python train.py --arch="unet" --model="image inpainting model" --dataset="aerial photos of the United States (SatlasPretrain)" --train_examples=203450 --image_size=32 --crop_scale_min=0.7 --horizontal_flip=true --task="inpainting" --loss="charbonnier" --norm="layernorm" --activation="elu" --widths=[64, 64, 128, 256] --blocks_per_level=2 --block="basic" --dropout=0.1 --attention=false --upsampling="transposed_conv" --init="trunc_normal_002" --residual_init="zero_last" --optimizer="adamw" --lr=0.0039 --beta1=0.8 --beta2=0.99 --eps=1e-08 --l1_shrink=0.003 --steps=16700 --batch_size=512 --epochs=42.0 --lr_schedule="wsd" --decay_fraction=0.3 --final_lr_fraction=0.05 --warmup_steps=500 --weight_decay=0.1
Rows from block 7, named by matrix and row number. Rows with one number belong to one channel. Each number is 128 + 24 x the weight over its row's rms, rounded and kept within 0 to 255. All counts start at 0. Numbers have three digits each. After the name is the row's rms in percent of the matrix's.
# convs0: first 3x3 conv (model.mid.1.convs.0.weight, 256x256x3x3), inputs 77-87, a 3x3 kernel for each
# convs1: second 3x3 conv (model.mid.1.convs.1.weight, 256x256x3x3, transposed), outputs 77-87, a 3x3 kernel for each
convs0.79 052:153156130124159125126101118134150122148147116136164181122076118129151168149157150100106142106103118108154146127136127127120125110132133126129092130135111134126124187178123133179117116168132161121125140137138111122116182172156176155167116111095102131098129111123118145128096162198109125126172119141
convs1.79 018:124142169104112162060122114131053151116127176076108144135164165125181154156195163132110128133146147128124114135118145125142150136149152107135147169138122139138111109107139073127141122185178135132129128133147137136123133129127140135114154148142166106165112141146118083105136132113124114125139137140
convs0.80 023:183166123132141128134116111133157130128122110125129154139097131113150157116109122115106139128102116130137145132131128128125128119128128134129085124130114137127128214225131126193158130155123157133107145140158133122122171182111140145187116110098112127122133108119128128125112147237112130088132125134
convs1.80 006:133122140158103136110142055108004133134115133123134134131120128129215135148196127137124128135140113131141128134124146129144135140113155115121141153106120129133124088095135115158164128165139109116121134124115130128123132128134152138128140136131136104130131131121116123155180205128131143154130157132
convs0.81 477:118181149140134127134127121164165118158177126149104096136133125118124137092162154113125117107147152143132144153098128111137123134128146095149141112099105106123103120162141187141093104079072132178174177144105101129128134169165181127106112127144133143131132161156094136112114092049096134152175166160
convs1.81 527:098078124112076120139096167099081091104112086122122141102129126140167136174159178131128147118154110137140140129155141134152163099138126098073105090079076110100106108121126147140130162172209117094110126136088144148111112133128160142119131139113090128125127117131090135109193188146132141171129113116
convs0.82 026:081100146122122150122128186124149139129130149106118126100128184128104115140135127132150136110131145131132113126128130133127123130132128095126128117133136125129127130117096177136154107113255080112138122122104131115119153118139131130119145144177145133128132142131139113144167155171142117181157187154
convs1.82 007:137118084128141101126128114148154046127108107139099082103129169116099128091128124132127126109136133126157135126152151136134144123128140126115099082130176130134106184215126128117101164143138140136138115131141123135132124128154127131140130135142146134127129151139133130124116133134186208109146158155
convs0.83 032:151141111124116127126150131142120139101102130119083124180160190151121135095116105128127132156136132126112126135131131125129128132125122140087115138108122128123131122166120124105194140103168138129131128126169147128147139147099094129169130134148135155134120123132130121127134132145119155102075156137
convs1.83 009:136102068152099133137126121092094111124123117129136142129134108130162158148128148135123139135102115132085124128152118142138123125153129146116110132082131134101150099121086185120138127097103086081095125105123126120134128129108135126130122126122081131124127119105119137182196158203129157141125151113
convs0.84 049:097083127115115131127145175129142149111128136091100095117141169127078123124103123133146135135129146133111094130130143130133127134134124116118130123120144147134138136110090145128128118082189082114119100130118139120133118097097095145117141148190151142140133142129141109132192148175162121169110193150
convs1.84 016:179127082083136123117124135130174045088103110165083115119125179095086127125108124122121131117129140126135129100158131141133126126123122175095091085107175109126151143181106135119143121110136126118108126108123121124134126134130135125149120123125120128118135145138118129155131145189145214117146168136
convs0.85 459:122110123114150123136159105144114106144114113175135135108140130171179124139155126179137109128128153133167152131107126172076132129124160125132133110117094098104094099095127114148149137149113091141116136144142140116114054127104117136116129127114136100125156111137141158131186110098139126124124155195
convs1.85 523:122124128119125127122124124086111132083080128100136136111132130116154132162184146104120128096148141109155155113127167093134138129140161117100103093059095101088103128117126141174163147173139132167124139143133126134118167145131181169155143131124120125153111124130101097127114127127132142116136134143
convs0.88 027:090102141130124141129133161125151137115131149082139103112134198137095124144112126146142128121131148132134098126128128130126121128136128096114151125128146140127133144122070184160131122137203085114147105129097131129128126115137125132102148141187125134120130135120137122137167154164147103178143163139
convs1.88 008:129123057131135170102116140134144091140096118159074108123137172120082117121138099135134131110122137130127136152136162124144140126139118124141097138131189114128137165220128152126157124126169131140129140133140135126134131139145134129147128125141136124128116159144132135141129127133129149086135148137
convs0.89 019:109145149124137150115117145112137139142132144113133133125121184126147134146129124139128135101118128129149148125130127131127124124130128113122154123133139127116117151177111195218166130187255123108147135115128126121128151142143134111126128126137115126110125123121120123137106138135092126126184128119
convs1.89 005:136119106135131128133123140115117142100100119132128089110124138130133134101118093142147140115134148135206134128136176119132143122136120117125122158162138152112087172191147120087094161201187152145136129144129129130122150144149137147133138132131155127128131127128142137127107119100132123131130191191
convs0.90 024:153153114130132127127143129131124143112113128118100128187144179136128148105124110127118135150129126127126130129129128125127127128126125146095123141110126132124134126201120137129198136121157150125134140126177141127144151169102109133181125131138125151130127116133125122126118133166107164085084152133
convs1.90 005:142091130208102140133114105110101130144132067117103133133122107127177129145148140137132159140104116131068122126140117140129125122161130146119116170120120136107138109083109198113125157112133129089091131143119135114129133128109128151134129122125111146121126124113119109172166189193125139161114163093
convs0.92 031:130132128125109133119146162133116151121107133126071121172171193152120124112129114130151131146140135129109126138126129127136127134126117128102122142110121124123129100138129130087214132077223122130139134113159146126149144130109086120157134145163149145135117130133131113128140130132128157123090180132
convs1.92 009:102129099139127114128130117110141104144128069147094139119130113116128140127116144129127142129101108129095125127146115152149126135130129152102114130089160127126143121177111192127107130096087107115111122100140138127140126131122120136144126129118092154100134116105118131163155146189142207125121136101
convs0.94 091:141156135144155112132109111134136115133138122130186167122103121157157162180166169115106128086128129100166135117136123117113124111136135127125110150128115142118126172145113129171058113165076168111132151136124121126127191149156191145131125102111098107083129119114115160117099175172100111169164132140
convs1.94 041:127165149113103145081100151134057165132112162094091135141127135122166126147153122122118154099125135115115124142116137130128175138151123124138187170142129123130153104115121075112147107130196148119130139165134102135140147126131154133132136141154149098164121130158116135082109156107107083118170118109
convs0.95 059:090082125115118120131142163131159148105128137090130102090127155118087130125105130140139136129129152130123082124133141129133128130140131113124129115117138165135134174119088152155104120115148097107112094132101138116129123097099117167107132131188143141133136136119138124136180150198165096184113184142
convs1.95 022:160133120110150132088093127135146075089110117165071112128140170108106116118158118122123087076129131123152140137160141141132126122132122124123090102108155086109135153164114115117150115115128119129120131109118112119133129139131139124135126126135124125134104139152117113136138143167143179113161171157
convs0.98 038:156173131125137147123103131132129130159143115147114180143096123102156134112140124104118145124103109129128161138131125127122129121114125137125098123135110112131124141213182135152227142132198170139128168132168122119123177184131136126204121132093115128121125100133120121130093118164096167081152130126
convs1.98 011:107115152147076036148168071108097150125142090105165144098133115156186167139154198127122125129138103132155141130132135164145165130112162121111146149141118165152129087117153109129059146188117124122126089118125133136123125134130127132125152132132131127124118090109101106126146133110152129151117124135
convs0.100 026:163159107132128133127141129133120136115116122124101128181143165133131133101127114125127135147128126127120130133125128124132126128126125143091109142112118127123130124203130122120219140116156153129133144132185142128141160167111109141192127132128125150129116119131127118127115139153121157083089152136
convs1.100 006:127088139157074116145117122092110129147124077129108149131154097128163133133130145139131146132116105135062125130131121159125135134127141126118134163099114145119153070065124171146130149124125120117098125116119128125124128131112138138123136135125114132124124104104123128184166136169117167151123130107
convs0.101 027:131135124129118137122145140129110145113102137110081112182178219161114127118114106133134131138144139125115126131126127125131127132126121129097127150103122125116125114150122136114208136111204121126147131111160148128150134131121088115140142139160135144131113130130131119130137131121119147118090166131
convs1.101 006:137066004196127138150111135100123088147118091144094126109140119107120138125101123141130151131094123131080129124159118133158122122134127145086105173113155136109131142145095212095119123132122110111127129100115141113127128128124122141136127120126102163128109109106127141185146133141125195161112122113
convs0.102 025:141150121128122135121143140132115148125109130125078127187150197142126130104124105128129135145134128126111131137127128127131127130127121133091117139111120122123128113181138134108229132102206146126136146122178140126144167167111099127175127136140130151130113124137126121128120134143112165105101166134
convs1.102 006:131079105169109127141113123102138106140143027131126145120128113131150169131128131136131136139108114146096128119150108147130117124150129144099109167114130141114151103125126172122084138111114123104108126112122133128121124128124125138125124125123089146122118108099124128167154160156135182165118128123
convs0.107 027:149149117128128133124133130129114144119110131120081128189147185136125133100122109131121134147129124125116138135130127125128127128126122137086113140113124123123128116192137133126222135112194154127134146123180130125144159168110103119177124131135125156130111121137123124128112126146101170090110146128
convs1.107 006:128117106156109127173124126082116110134138063131131154116124097134161150130128183139126131164119107136111125130159124161127129113160128123115125137130124145125135087125122183121119147116125123082101127121095145120122131124112119139126129126126105137123126110108125124140174154152132149204104151115
convs0.108 485:174168120181145121102140113125136145123125144131140166119121084155179140104114122133107117130127120128141128109138157118135113125097109145097088142110109129130124119120124131126140144196212138113101167156175154168182127112129157181180160151133105133139133145142187132138153188191116139130111112083
convs1.108 528:132118121094117091117116132130127124082073100125079100125132128149205219136182173113129156165142181137138123111146130152144168132155156096093116089082102120082110139138156122133114137129122132133144111093117119119115126129123127121127117135119115131127110092107086127128134124122177194162138158142
convs0.109 034:170188122124139131123104123134124131150134108134120176160099136113160148113145123097108144130095114130131151131134128128124131121125127144118099129135112124125123159224158132147197139143171173129128161133171124124128165191121128130202114129096114129115129093129120128125095133184090160069140127129
convs1.109 011:088138149174125107135165075117049139128136128059154143123123110148195140149119157130127125148167114138140127119127131143135150139107134135122143163139087152165134073086135118147120146202131130114112127120128128142145127134132147135130147140135123123133134099120122125138132173141122136157131124106
convs0.110 072:098079116120114118131143138132138146097111153075120096106129164131073129131089126154133135125125144134126077122128133126131130128139128114114130121112141160122130170115085141165119126133136105109112095127104141124135119080082109152087137130171133137131121137116129129135159155177168094173098160131
convs1.110 027:180140064108121176101076125129120107084074114157086127116135159094120120132147106153119113086130132128155134127128156147140096121155117121122088085093167117117159181155098160112142110086137113129122131102113129115138128138128135124128125121146136126137096149132124122144131138152117169137125167129
convs0.111 030:117099145133130138136129149130181135118130130101143131073110149113101123135092130129133134117125143132138100127136132131117125128136130104129122108147143155138150205137105160184120095131142108124104105144092127102113165131133153160129135126147122135125143135131141132137162155244152093177160160151
convs1.111 011:142147094117133137053127092143117083132125127156128066129136193116110124122156095127124111123133141117181124142129162140140140131129124109127117101121155129137122135190123104129168093129131130135128132130134128127126132130155134129134130130152135120128121179148116121144136154132167144109145164169
convs0.112 026:152157127124139147121117128123120139139133130125114158162117143110140132112125122127117149129104115127125159133131126128122128124126126127106113124129122115125126134221162142161226137141217168128133162128177121117132177191129129123197114129104119148121118115133118125131089126161093166081151133123
convs1.112 006:097128126154131062133126053070067142131208133122143135112100120147184127118116148135127123132141101146148133124142140130138171136125130119117135162167129134133127090117131120116047145178117118115115127132118125139118127126127129141127135136128124128119127117105128107127228148129130129158120141140
convs0.113 025:140133123130121130129157145134125152103107130116089121165153187147115131106113109129136131149139134128122124130127133126128127131126123140099123143107126139126137124155106129104184133094181123128130124121162147123146136137091093138162132134155139152136127129134133114128139133166122150116084181136
convs1.113 006:143106069176115133117122113121108061159121031139080128126145132128177153138145134137134136128104120128088128124145120130136125125146132135075110140079130126104138114118077213134119120083133113077129136117122142113127130128127126121130126124124109142120123116124119128190193206172126173144119166111
convs0.114 043:165171129127142145125099128132130124157156120139119172144084120108149138116139132104111152123099107124129157134136124127118128117117126132123089121140111110126125151214171139163194129146175170140125164139161117121126175198145145128203124133094115141111129103133120135127097125177092159086171123131
convs1.114 014:094138143133119087139146100112117139133187133127204134121136119160185134131166142153130124135133121107156114129128130141154150137139142104135171131143101190139132103139142095137093146255148122142140120138134152152132125132138128135127163135132129126131133120116115111124148130055146107145103095086
convs0.115 036:167170130127140138126111130123139135154139110145118175144079114100145131122137129098117144126101113128126155133136127128121127120119126136123093118132102120138128146222184135159206125130180170132126166135167119123123183186131148137210119136090114126118126109138115125130106133191098172087163129130
convs1.115 011:081135156136105048123179058112118146136154099072171147121120103141162121142152181126130118152143116131127114121115130144132133143133172102122154138147087156148135089131170126138102153189135118128131125127124129135125125129132135136125149146130129133131134125112110084131164134086132134179107133126
convs0.120 029:088091142130124138132131159129161131113132143092141112098130180126093124138106128142142132120128147130135101126132129130125122126136128094119147117133149145121140162126075177173120121134174097114134103135097133121126140117138126130101144139183135139122134135122146126137162153182150089191144163139
convs1.120 010:134139071129114126094111125134129070121073139173102105128139171116094127127138095133125132103123139119156140158143158131138135129138128113115106127105172116127101173208112113105138120132156130138129132120155133127123133144139132129136128125138139125125116169138129119145136148140156165073128135155
convs0.121 025:130139125130123133123148147127119156115110134119080124182156211155122129114131108129138131142138135126108124132127128127129127132126121125094127144105123126122130109161126140106214129103209127124146135117171143130149149148117094128163136146158139138131114127133127115129137131130121158109095169134
convs1.121 005:138105122192120127145112131104126071120126023133079134128133118125152144127056132136131160122085105133072132118140111128144119122130130194112107170121154139116134106126113163113112142093141127121114124117100141126127128127118126139131127125124095156128118088110122127175141138167134187179105148094
convs0.125 031:157167128124146130125107128131157135150141114130130182130060117099160149122131127103115148122084111130143157131133128129123130120127128137133109121143122132130128186213142134174173124164173167127114155136158120117122181183125141136184115122094112123118130103125118129126087142208106137088157127127
convs1.125 008:128131169113123141111157040117047141112131132127177136112113117129207138138166147129117118130135140132156129118126140137128128144113154126127137147139127146135099105108189062129123147203130127136127128131117130147129131133141138143127147133137137121129123116115121106129147137118132130161120155150
convs0.127 032:156144110128117130127139135138117145117114125130081127176143166130125131093132113125132135153134126128105129137127133127132128132125123141098100130110114126128132115178132121092216134084174140133125137126180145126140151161098104134192127135133132154135122123136130120127134132162121167093087159137
convs1.127 008:129116136123099131128134098114101106129125061113132172128126096130166142157114139129110128131116095136055117121131109172124121155134140171113120134115124124120155063114120127125118119113108124100104119114118129121134123129114138134126133125123083144119121104102123127180155160176145177180132154102
convs0.129 022:095115145125123151121130178123140138129128136095117111121141201143106118145135126139152128122134146130132118126127129129133120130131127106114141129121129128126128127130090166141170112117255087108153124120115132125126132117141118130123145146181138133128125137129135106141164159145137120174135188143
convs1.129 006:113101093137136107102120126141162082111065093135013078117128166125116130094144120138125131110116136132126136127149150119130159127129136127086084113125143118115099157209133124122126127103134135136129145105137132136129126133137132128144122136134139128125124126134130135134118133143139206111148145150
convs0.131 030:105096146132122148137124153125164129116140143103139122058126156118107121136120130134144130102131146136134099126128129132125122125134130088128123107145137137129131189128105182190129116125172087125123106139079136118116150118135148138104148128156127132118141136122147127142177156213159071192163170140
convs1.131 011:130134070105140133108116099147130082134098140185111098134137166125102114097126099123133125105130135119143125151139169176131158133123131118122122101120140129135121143201118102115174116140129137148140130122132136140128132144160138123142127129146137123132122140148134121132123127122178176098137158155
convs0.132 032:099107143125117143123140188128130150131122137116099109123161191139108119125121120139166131123144149134120111134123134131130126135128126114124137129128129125128131109101103151105167128082251087125146113120115144124131133111127091125117147148186157133134128139131141107139167146139150131173119201135
convs1.132 010:121105071128137111128120128145173052127113098154082101114133145131105131103088108131144132108123130123117122126157130131124139122137126139100097109094173111107125150200119189102098117105133119136130116105143131129143117133137127126141119129126124147119121125135122136128155130180152225115148146140
convs0.133 448:133112131117127113162160158164153108116112114153192132047093109132162151125121122159129110105164158148136121117127123129122119105135139132137110121115116111097103125088098107131108159185136093109106108133154152157124096080139155144140131113101111114149128142086126138110144195124141123099106101119
convs1.133 486:127111128090109141109090102134131110075096105152124082136141128128178174150189158125128101122130180119143157094135167117138135136191170114089085073069092104075095144143127128147173148138122154149116129141130135104085126126119135145144128116119134120133129142115101128115114123148166130127127163190
convs0.134 019:105130153126135163128121143111148134123140142104137129114129175122130123139118124144133132104125132129144132125130127131125122126132129100117149119137137126122129154162107199208161124168241112123148129129117127119122154141151133121127132126142117128116132128127129124145129140157099101146183131127
convs1.134 006:124111053129137055104130136123133116121124102128132082111122153127130133105127066127150127117137133130170130128153174127141188133133121091101110133150134127137111177223141124100058107180175133135137129134118128133124137129153130132132129132137151132128128123136133129138119131107145201133139149158
convs0.139 093:153170145149158139124100130127140118168166121176157183128117130130163150145171142102128143105123124123145165138132125126111123120126128125138110142156122115127128142154141135134132123127140153141148151131143115119112190179181169127161129122099120124107137108130134147129101128145109139122177135147
convs1.139 036:105125166129096124109123131152117142150122149105108140113126131147154146168169152135133149123151132109082119153143121108135157142158160145131186178150135137139135094133140054116131157159150128132129120137148146130126121124139123133123158152138144130133144126132084106075146143112156101119126125137
convs0.140 045:086083133128117134131139169132153142115130144092115100099138182125093123131104130142148135125138153134127087126127137130131125131136128103125141121127143145130134159113089165149122120107180083113131097130097142124133126097121111139090145145188146140132135140123150123137181156170165095188127189140
convs1.140 016:193100085097122150116099130133128078093072114179111112129153168126084132109143111129127117103129138124166132125154152163134124125129117124089097053099187114126153191165112160094129126116133129135131132108131132134132130145141130125142117125128129134152117137140129131137125130138132187115130142145
convs0.141 039:167172127125139139127109129132131136148151104154120175151082114100154138109144127103115149127093106129126156134134128126121129120120126144122103123141114118136129154215175133143213142121172173138124163136170126124128172195123138133214121133100118139120128089131119127127107122191107159077140135127
convs1.141 013:095139134118084106123144093128086149134132100053147147119119111161176151159158189127126122158159120110144123122122136134134167140127148138111160158129083134153147037119144105140107140169133129115126128139124126146133123128130143147128161159135122128119129116123093093128170161120121129151122117093
convs0.142 031:141153124127123134124142150127116150127121121129086133180138153134130123104139114126137133153130125128108130136132127126129127130126121135092112131109112124130140101192153125096239120091192144130139150121192132129147164175116108131212125146134137147129118124142122115130127128155118181080114162131
convs1.142 008:105122122189094125135129088117122119159134075115127136104117094124130142144141145127126134132098106131069126128131117131131114152117144146117130138125126126115149060101119145119098178125109125114109126112122135126121122130114125132123135129124099155105133097103122120164195151146145154189079149118
convs0.143 035:143155128122126135116128153122118154144134114138083151169124139122143124108149118113137139152120122128109143138131128128129128128119121135110108129119111115138132100195170134100238122093216144130141159110183128127141164183120112117210122147125138143128122123139121106132129116160102187078133155132
convs1.143 010:119109141185122084155154084118139138139183098122144147087107096139138138142143174125118143127107096141129126110131116152138138122121146145122136139128123148115129089091140153144097164166133118114104109123127137136127120127114127143125145137130113149074141115119123117141162144150131135167114151106
convs0.144 024:107124150129126152130122156116157130122139128103150126078129172115112118142129128127145127097127142135143110126127127132128119128133130090125131115131133128121128169139082178191135120141208085125139120135097137127117151127151146135122145133154121128116132140117147123143171156189144081177158165138
convs1.144 008:123119081103134111086112123133138096132081108150073083127137168122112126089126102130140127115131144128143124132140184132123146127125126097122115128146153126132124173172115125115129127146152132155132125130133130125131131141152132135143129129144157123132123141141128126128120124144168171115142178154
convs0.145 031:107095144131122137133129157132166134110134138103132116083137170124105124129115130135149133118133142137133094127128136131126123130130130098127120117143136146130138182114085161160122115117180093131120104141088141114119140112131136140107145128170135132130136134128153124138174156209163073192132187140
convs1.145 012:158140097098141105107104103146141085118096119166095095131127186122104128123146125130127102099130133119132128151137150145121135131129126118131102103125155114118112178197121117129145120123123128150132124127147136126132131143145130116136127124142141124127109134142126117145127125146172170082133174150
convs0.147 032:101093144133123137135127149130161130111134142099137118071130169117099123134115130130139131111131143136139094126128131131125122129133129087126124106137140142131133193123095170186117111123163093125120106139079135119117146116138143144101146134168131134123138140120149130137175157205160069193145172140
convs1.147 012:178140102111130131092094118136128055128050114159095107126138194125123125119148108130125112101129139123153123142138158149134141134132128116121100117109164117131118168170115105095138102138135125163129125127127131125122131156156130132130129125143148125140114133138126112137132125148164183104139140167
convs0.148 052:160168138135151133129097101142154114142134120135160173124094124128153157139144145114104140085101117113161149130131122123114126110128131129135108137143117130123123195187128118184129130186116176136126144137130117121113192169156169138153122105092096119090129103118128151127074153179106114122164101133
convs1.148 020:127131144128105123089132084117059175131127166097165134119115138124133150158195145136130126131139130114133131144120150128139158148162146110136152171136124135148128120129172066135148117170128134130142127143159136130132152131146134134126154138146173117153133154125130105092128141073136081106134120151
convs0.150 045:163184132139132138124120132123116136152138109146108177146113131119158130114143123101129134123109112133125156138129124119121127125106123138129123139139113104123130118200183131125230134128169157141149168125161129133136176194126126085194141144103123114111121105128123126132107120148104166070144130117
convs1.150 018:085123147176103081157147094121079142120112096109178160104111108137131128127120128125141158134134145123106123130090129150131152125114149143132147141153091164157129061108147133137106210179131129131127088097120137142129133125133130148123142134132134148122128086119120117134171141118175142158068071105
convs0.151 028:138134124131121131127153135137121147103106139106081116180167201155112130101107112130131133146143135126118126134128128124128127131125122133090124139107128127123133119159123130111201137110176127128136126119165145126153138135104088124157136136161134153132117128132131119129132131132119149107090161131
convs1.151 007:143111047188101150153116102088132068137137077131118135119132127131171170144128143133128138132106117133100130120141126130150122122151130151113067136121123118135164121131076171107132128070111118101099116121109133101123131127124121126130127117122076151125120114101120124199145155207142138141121162097
convs0.153 035:153145115123116126128153139137123147104110125126085130174147149138124131098130111128134132157133128130112125134130134123132129133125122144095112137105117135129141119177129106085203129093151139134125131127182148126151144150088089138192130142146136148137120125138130116127133128167126165092080170134
convs1.153 010:123099126165089128130120114105123112156137084113117152121121113121151127152141149130125136150104106122074130128136123142124122130138152132111104141099140123110173092100108226133105129118102091097106111122116135127159119130122125134124130135127091147126127115114120124193210176188142146165121106092
convs0.154 467:125119139106160184089134118155106131129113121122118085149155098189150112126125125172141140143104146156128151108126114155120103144127140114104138103101114098088086129103128121131189111108099157136116161146163130120111078153084124204135123139117118138143133129135141128146146111143137105130119127192
convs1.154 495:130104098117114119141135103079087125069056137117112154124127128128168148146179139104109127129118121106159133113127156130133150125123187111089091077060092100091102136115126150155142156174134133130127103125139127134114161129117149154148124131125110108138095121126112082144128154131159162128146138137
convs0.156 027:143159125129124144121139140126114146130120131126080136178140174133130121100128110128135139138133126127114134138127126125128126128125121130097109131114112114123130108198153130113246124116202150131141156124183129127142175184122107120199126144129129148126111124139125120133113129152115176087129156129
convs1.156 006:122109126170093121132138082099122096130129033117123157097124098128147140140125135132142132124119098136089125127131114133146127138134133131121129129102127137126176106127117131114069162139125121108115112091111133127132127126123121131121133132127121150122126104087116125134149140148193209203100142099
convs0.157 032:164153107128124129128140130141115137111115123126085128181143157132124137091119111125123137155124124128113132136127133123131128129126121148089100137114121127127134126190131117111211138100156157137121136127181141127144154174102106136197126131130128161134122121139127124125124133174123170085084154133
convs1.157 010:132115131151087128156134101111095092143155107121181140132140108129156138145154155128122130158112102131081120125130122157131120125144134138111134136079133130160148078070109156140122139129111125096093128125120134142119128128126144140127133126119097139124123123103123126172159191173113147151112071127
convs0.158 030:104112142135133135131126137120159126113138145076158111102133186129103129143111129134128132104124142125146112121133127128127119119140130089116144117134150131113130182140084192202101123157142108109142111137089127131125133123154134130085146128163117138108130132110134129137150153170137070180161136137
convs1.158 011:149132084129130155110128156128088104104084155147085103125148171130118119102130098141123131115130142125137133145122162118137133125104114097139108127123163125152119174171122102113152124149194144150130129139135139127131152147140134128136132130153156099139112153140131125138109126116180126086140157143
convs0.159 028:158158124129134138126126129121119135131126121127102144174129147117136124104127114118121141137117119128118143133130127127126128127126126128107104125122112119126130115223166138148231135122180161132135159132183127127134171189125124127205119135114122142123119116136122119132115121160098173071131138133
convs1.159 007:077099133175128045192143080075096134128139107120143153118122105126153134132127159135119128165117104136104119124141124154128135123110137125123146175141094221155137045067114144116093151177125107109120120123114129127116130125127133147127139140128118133109122088107110099127194135132123144176116123124
convs0.160 026:129135128127118134121144159131122153122111132125073123173169209154122127106131112129149132142144136129107127134126130127133127133126120129096125143111125125123128111148121140098218133083233123125143132113159142123146142134117084120149134144161148145133122129134132110130138128125124150121101183131
convs1.160 007:125096069148139122134123123098133077134114060134082123123141124136136141124118148130143141128106119137083121125164125141121140125132129167072114128087148135108131121163108214125106124097119127119116128103103139122132127129124125131137125128127086166123121107120123128178160151182134208163144150111
convs0.162 042:138151129125121138121129151128123160136127117145074150159128137115134108095141116123143135152122125131107147142133128123124129129121119135102115126126108110135133106201184133095250130082204145137141157123180126124139152173116105110204125151127132151128124121146124112135134106152117174074132157131
convs1.162 015:095130134161114067148155084115154097134163069107137139088121105128130122131134163127134129149116104126124126118136090165131118118118132129112140120135132143136149103161121139118062195143090122114112094115120135129135121129127126133125141131125110159093152116105115097127179133147186158178077123122
convs0.164 023:121132133125120141115139159128111143130106142103084114171181228162110128129130115140144130129143138126127126133126128127130125131127125121100134148104129125120126102138113137109207130112253108113151132104142137126142130125132092107129141139169143136131117135129129111137140140118121142131109176131
convs1.164 005:143088067143134112148116149122130086127114052211067123116149137156156158114116128133141152123105125137094128115165127138126131109134128130073098127134153142115128177177105168093101140101140135114125129120138135126127125128126129128153120129122119157123126108119123147131123144150124225119155163128
convs0.170 023:101118137127126143119136163127127141124127141085104102137168220155107128139130120148145130127134142133130118126127128127130122130128127108107153137118137125123128125124088167132170129116251092115154124118124134128134122124133100115114151145187142134129125131128134112136161143122130127154127186136
convs1.170 006:115100043147121102130123142123129105117058091173081092110139167144142140095095114134125147118112136128127127130154147110142148112141121128089075133131175139124127164240161130086098119136151142135126133125137141127130128146128127127150122127133132133122110111132124131127125125144128205111123131129
convs0.171 022:143135118133127131130148131133130136084104127100116117155147193146107140110105110133126131149132133127128127129127130125127128129127127128094120137109127150127138158174088132138142137115139122126126120128156147126141130141090111145159130128147123148133128126128132120129137139185116134116082155137
convs1.171 005:139081046154099142115091123088064053134115097162083146140151139140173154131136125143121136144118121128091131127137124122139122122157128133117076151117140131096134106090104203122145114108138107104109137126120155117127133132127141127146130116126121127122125121122127135170209210172119159138110154117
convs0.173 028:133141127129112134123142152129116144128112134127069123175162203146121116106129107128142133146139131126109129137126128127135127132125119126095114132107115120121129095162145137104231129092226128128144143116169142128146152149121091116164133146149146146131113127134127112134136133130121158112105167133
convs1.173 007:119100123139126124160128095107149104126118057137102132110128117141120146125132154129136134131100108135061123120161111147130120120118141169094116123101157143119128105151131173130106152104106116115110121111112136114121123129121123139126129125113082159129133112084118126184146133141157154159106147130
convs0.174 051:113081122117114124133143168135146144102128130092117095109142169131089130122103129131143137137133149133112091127132145130134129131139129112119121124120143156136140161103083141132109131081158087117114094132110154120131119096083106148113140135182146143139133139125142114132196149192166104172088194149
convs1.174 018:176117096110128172119106151141127038109107108155069147138121149097093125112133120130129124109112134119141135137146140154117092111121122149087085081112166116118176136159092169129167133071149123123115140135131135145154123147129148123150124124130126127124149128137123131159131158181112154088126157123
convs0.176 034:090090137127120141128138189125153143117129139110105101101138165127096117130124131132157130125137150134121101128125138131129126133130127109129129120125130142134136128106095161130137113082221074124130104128106144120127129104122115142118143149193154135135135141131146107138187146174159121182122201149
convs1.176 011:159105106118130128111128141133145041128082088170063097134142151116083129107137126130130126101121134126126121125159142134138115125127130165106107106107184116130117143149105122106126121114138129131130133099134131141129122128149129125148122133137117144126117162145129129138129150186169235116137132151
convs0.177 022:105111145127126159130116150115160132120144138112136128079117151107117114142127127132143129095124132132139126127128127132125124127133129088121127108135129126126131166159120194211160114136224097124137130136105133119116154134146147130132138138146122127108135130123141126145151144199133086169181157134
convs1.177 007:110111073101148096091139089110124090103112118160100085124130152120093120098121081133138127116136141131157123136146179132123161129123124091109118124157161116148127167202132082097098109199133130138133115115131121132132138130152131125137129138144144124133099148139136123143119127115181198117153142134
convs0.178 040:141139121120114134123140148140117147120112119133065129177147160135127125090131109128137137159126126130102135139139131126131130131126119142093114130118114117132134111181145120083219125066190145136128141125173138116145148167096092128187131143139139165139122124145128114127135111162125173093103170131
convs1.178 013:126121123143096087191150075120140096134150070136144176115130102126145145142132166116125131130112112125106123125145099168154120122116136137089106126099123130124143104133141121117104201118088118106117085115122139129176126126124123140126130124122099158103130120109126106198172152146181157150088138077
convs0.180 057:101088129130120121129138146128153137110127145085132104089128169128091127139098130142134137119125150132134080121127135128130129129139130106125135122125144166121133181109080157166100111132132096109120094135092141118128132097104120151080138131172136133125133138119138131136170160184173084185120177138
convs1.180 023:171127052088128151108093132133113086098088141158094141123126176109107109121121092129128117094124142122160135122137185152127124139139122138119071120103180091108145174165112119123151120122169129131112132123140127117154136149135145120144126119153140123146112166143123117133118146170124150095158168119
convs0.181 034:154148109122125128128140140137123144122123113130085131169133142129132137092130117125125136159119125128110132135129136125134130129126122146098105133115121130137137122195136124105213136083173143133119143130181142127145147169088099142196121137134132154139125119136127113126132126181120163089082164140
convs1.181 009:122098126149066138132146102102128097141143079124138140123136110126168132146139160122127139140110095135077114114130109168149123125121146168110124136093123134147142050072109151127129144110117117100104123122128132130140126123105135134130129129124095141113126097118121127175182168189120150136099092096
convs0.183 025:171151111133137127131136122135123134113116118122099128177138171127125141099107114123115140154122124127122134132133130125125128128127127148101107131122121128124136149216135135139197133119131159128126145140178140123133159174105121138184121128123120159129129114134126127127118132192106146081097143135
convs1.183 005:128105137193066133115128077090081126149137117117128147138129125120176138144145129130125138169104101132078123128132120131126120128142128129109134160097120136127165064080115134124129130120118119098107127120130138121122129128115138126125139121126114135124125128117124106152171174149130157141096144101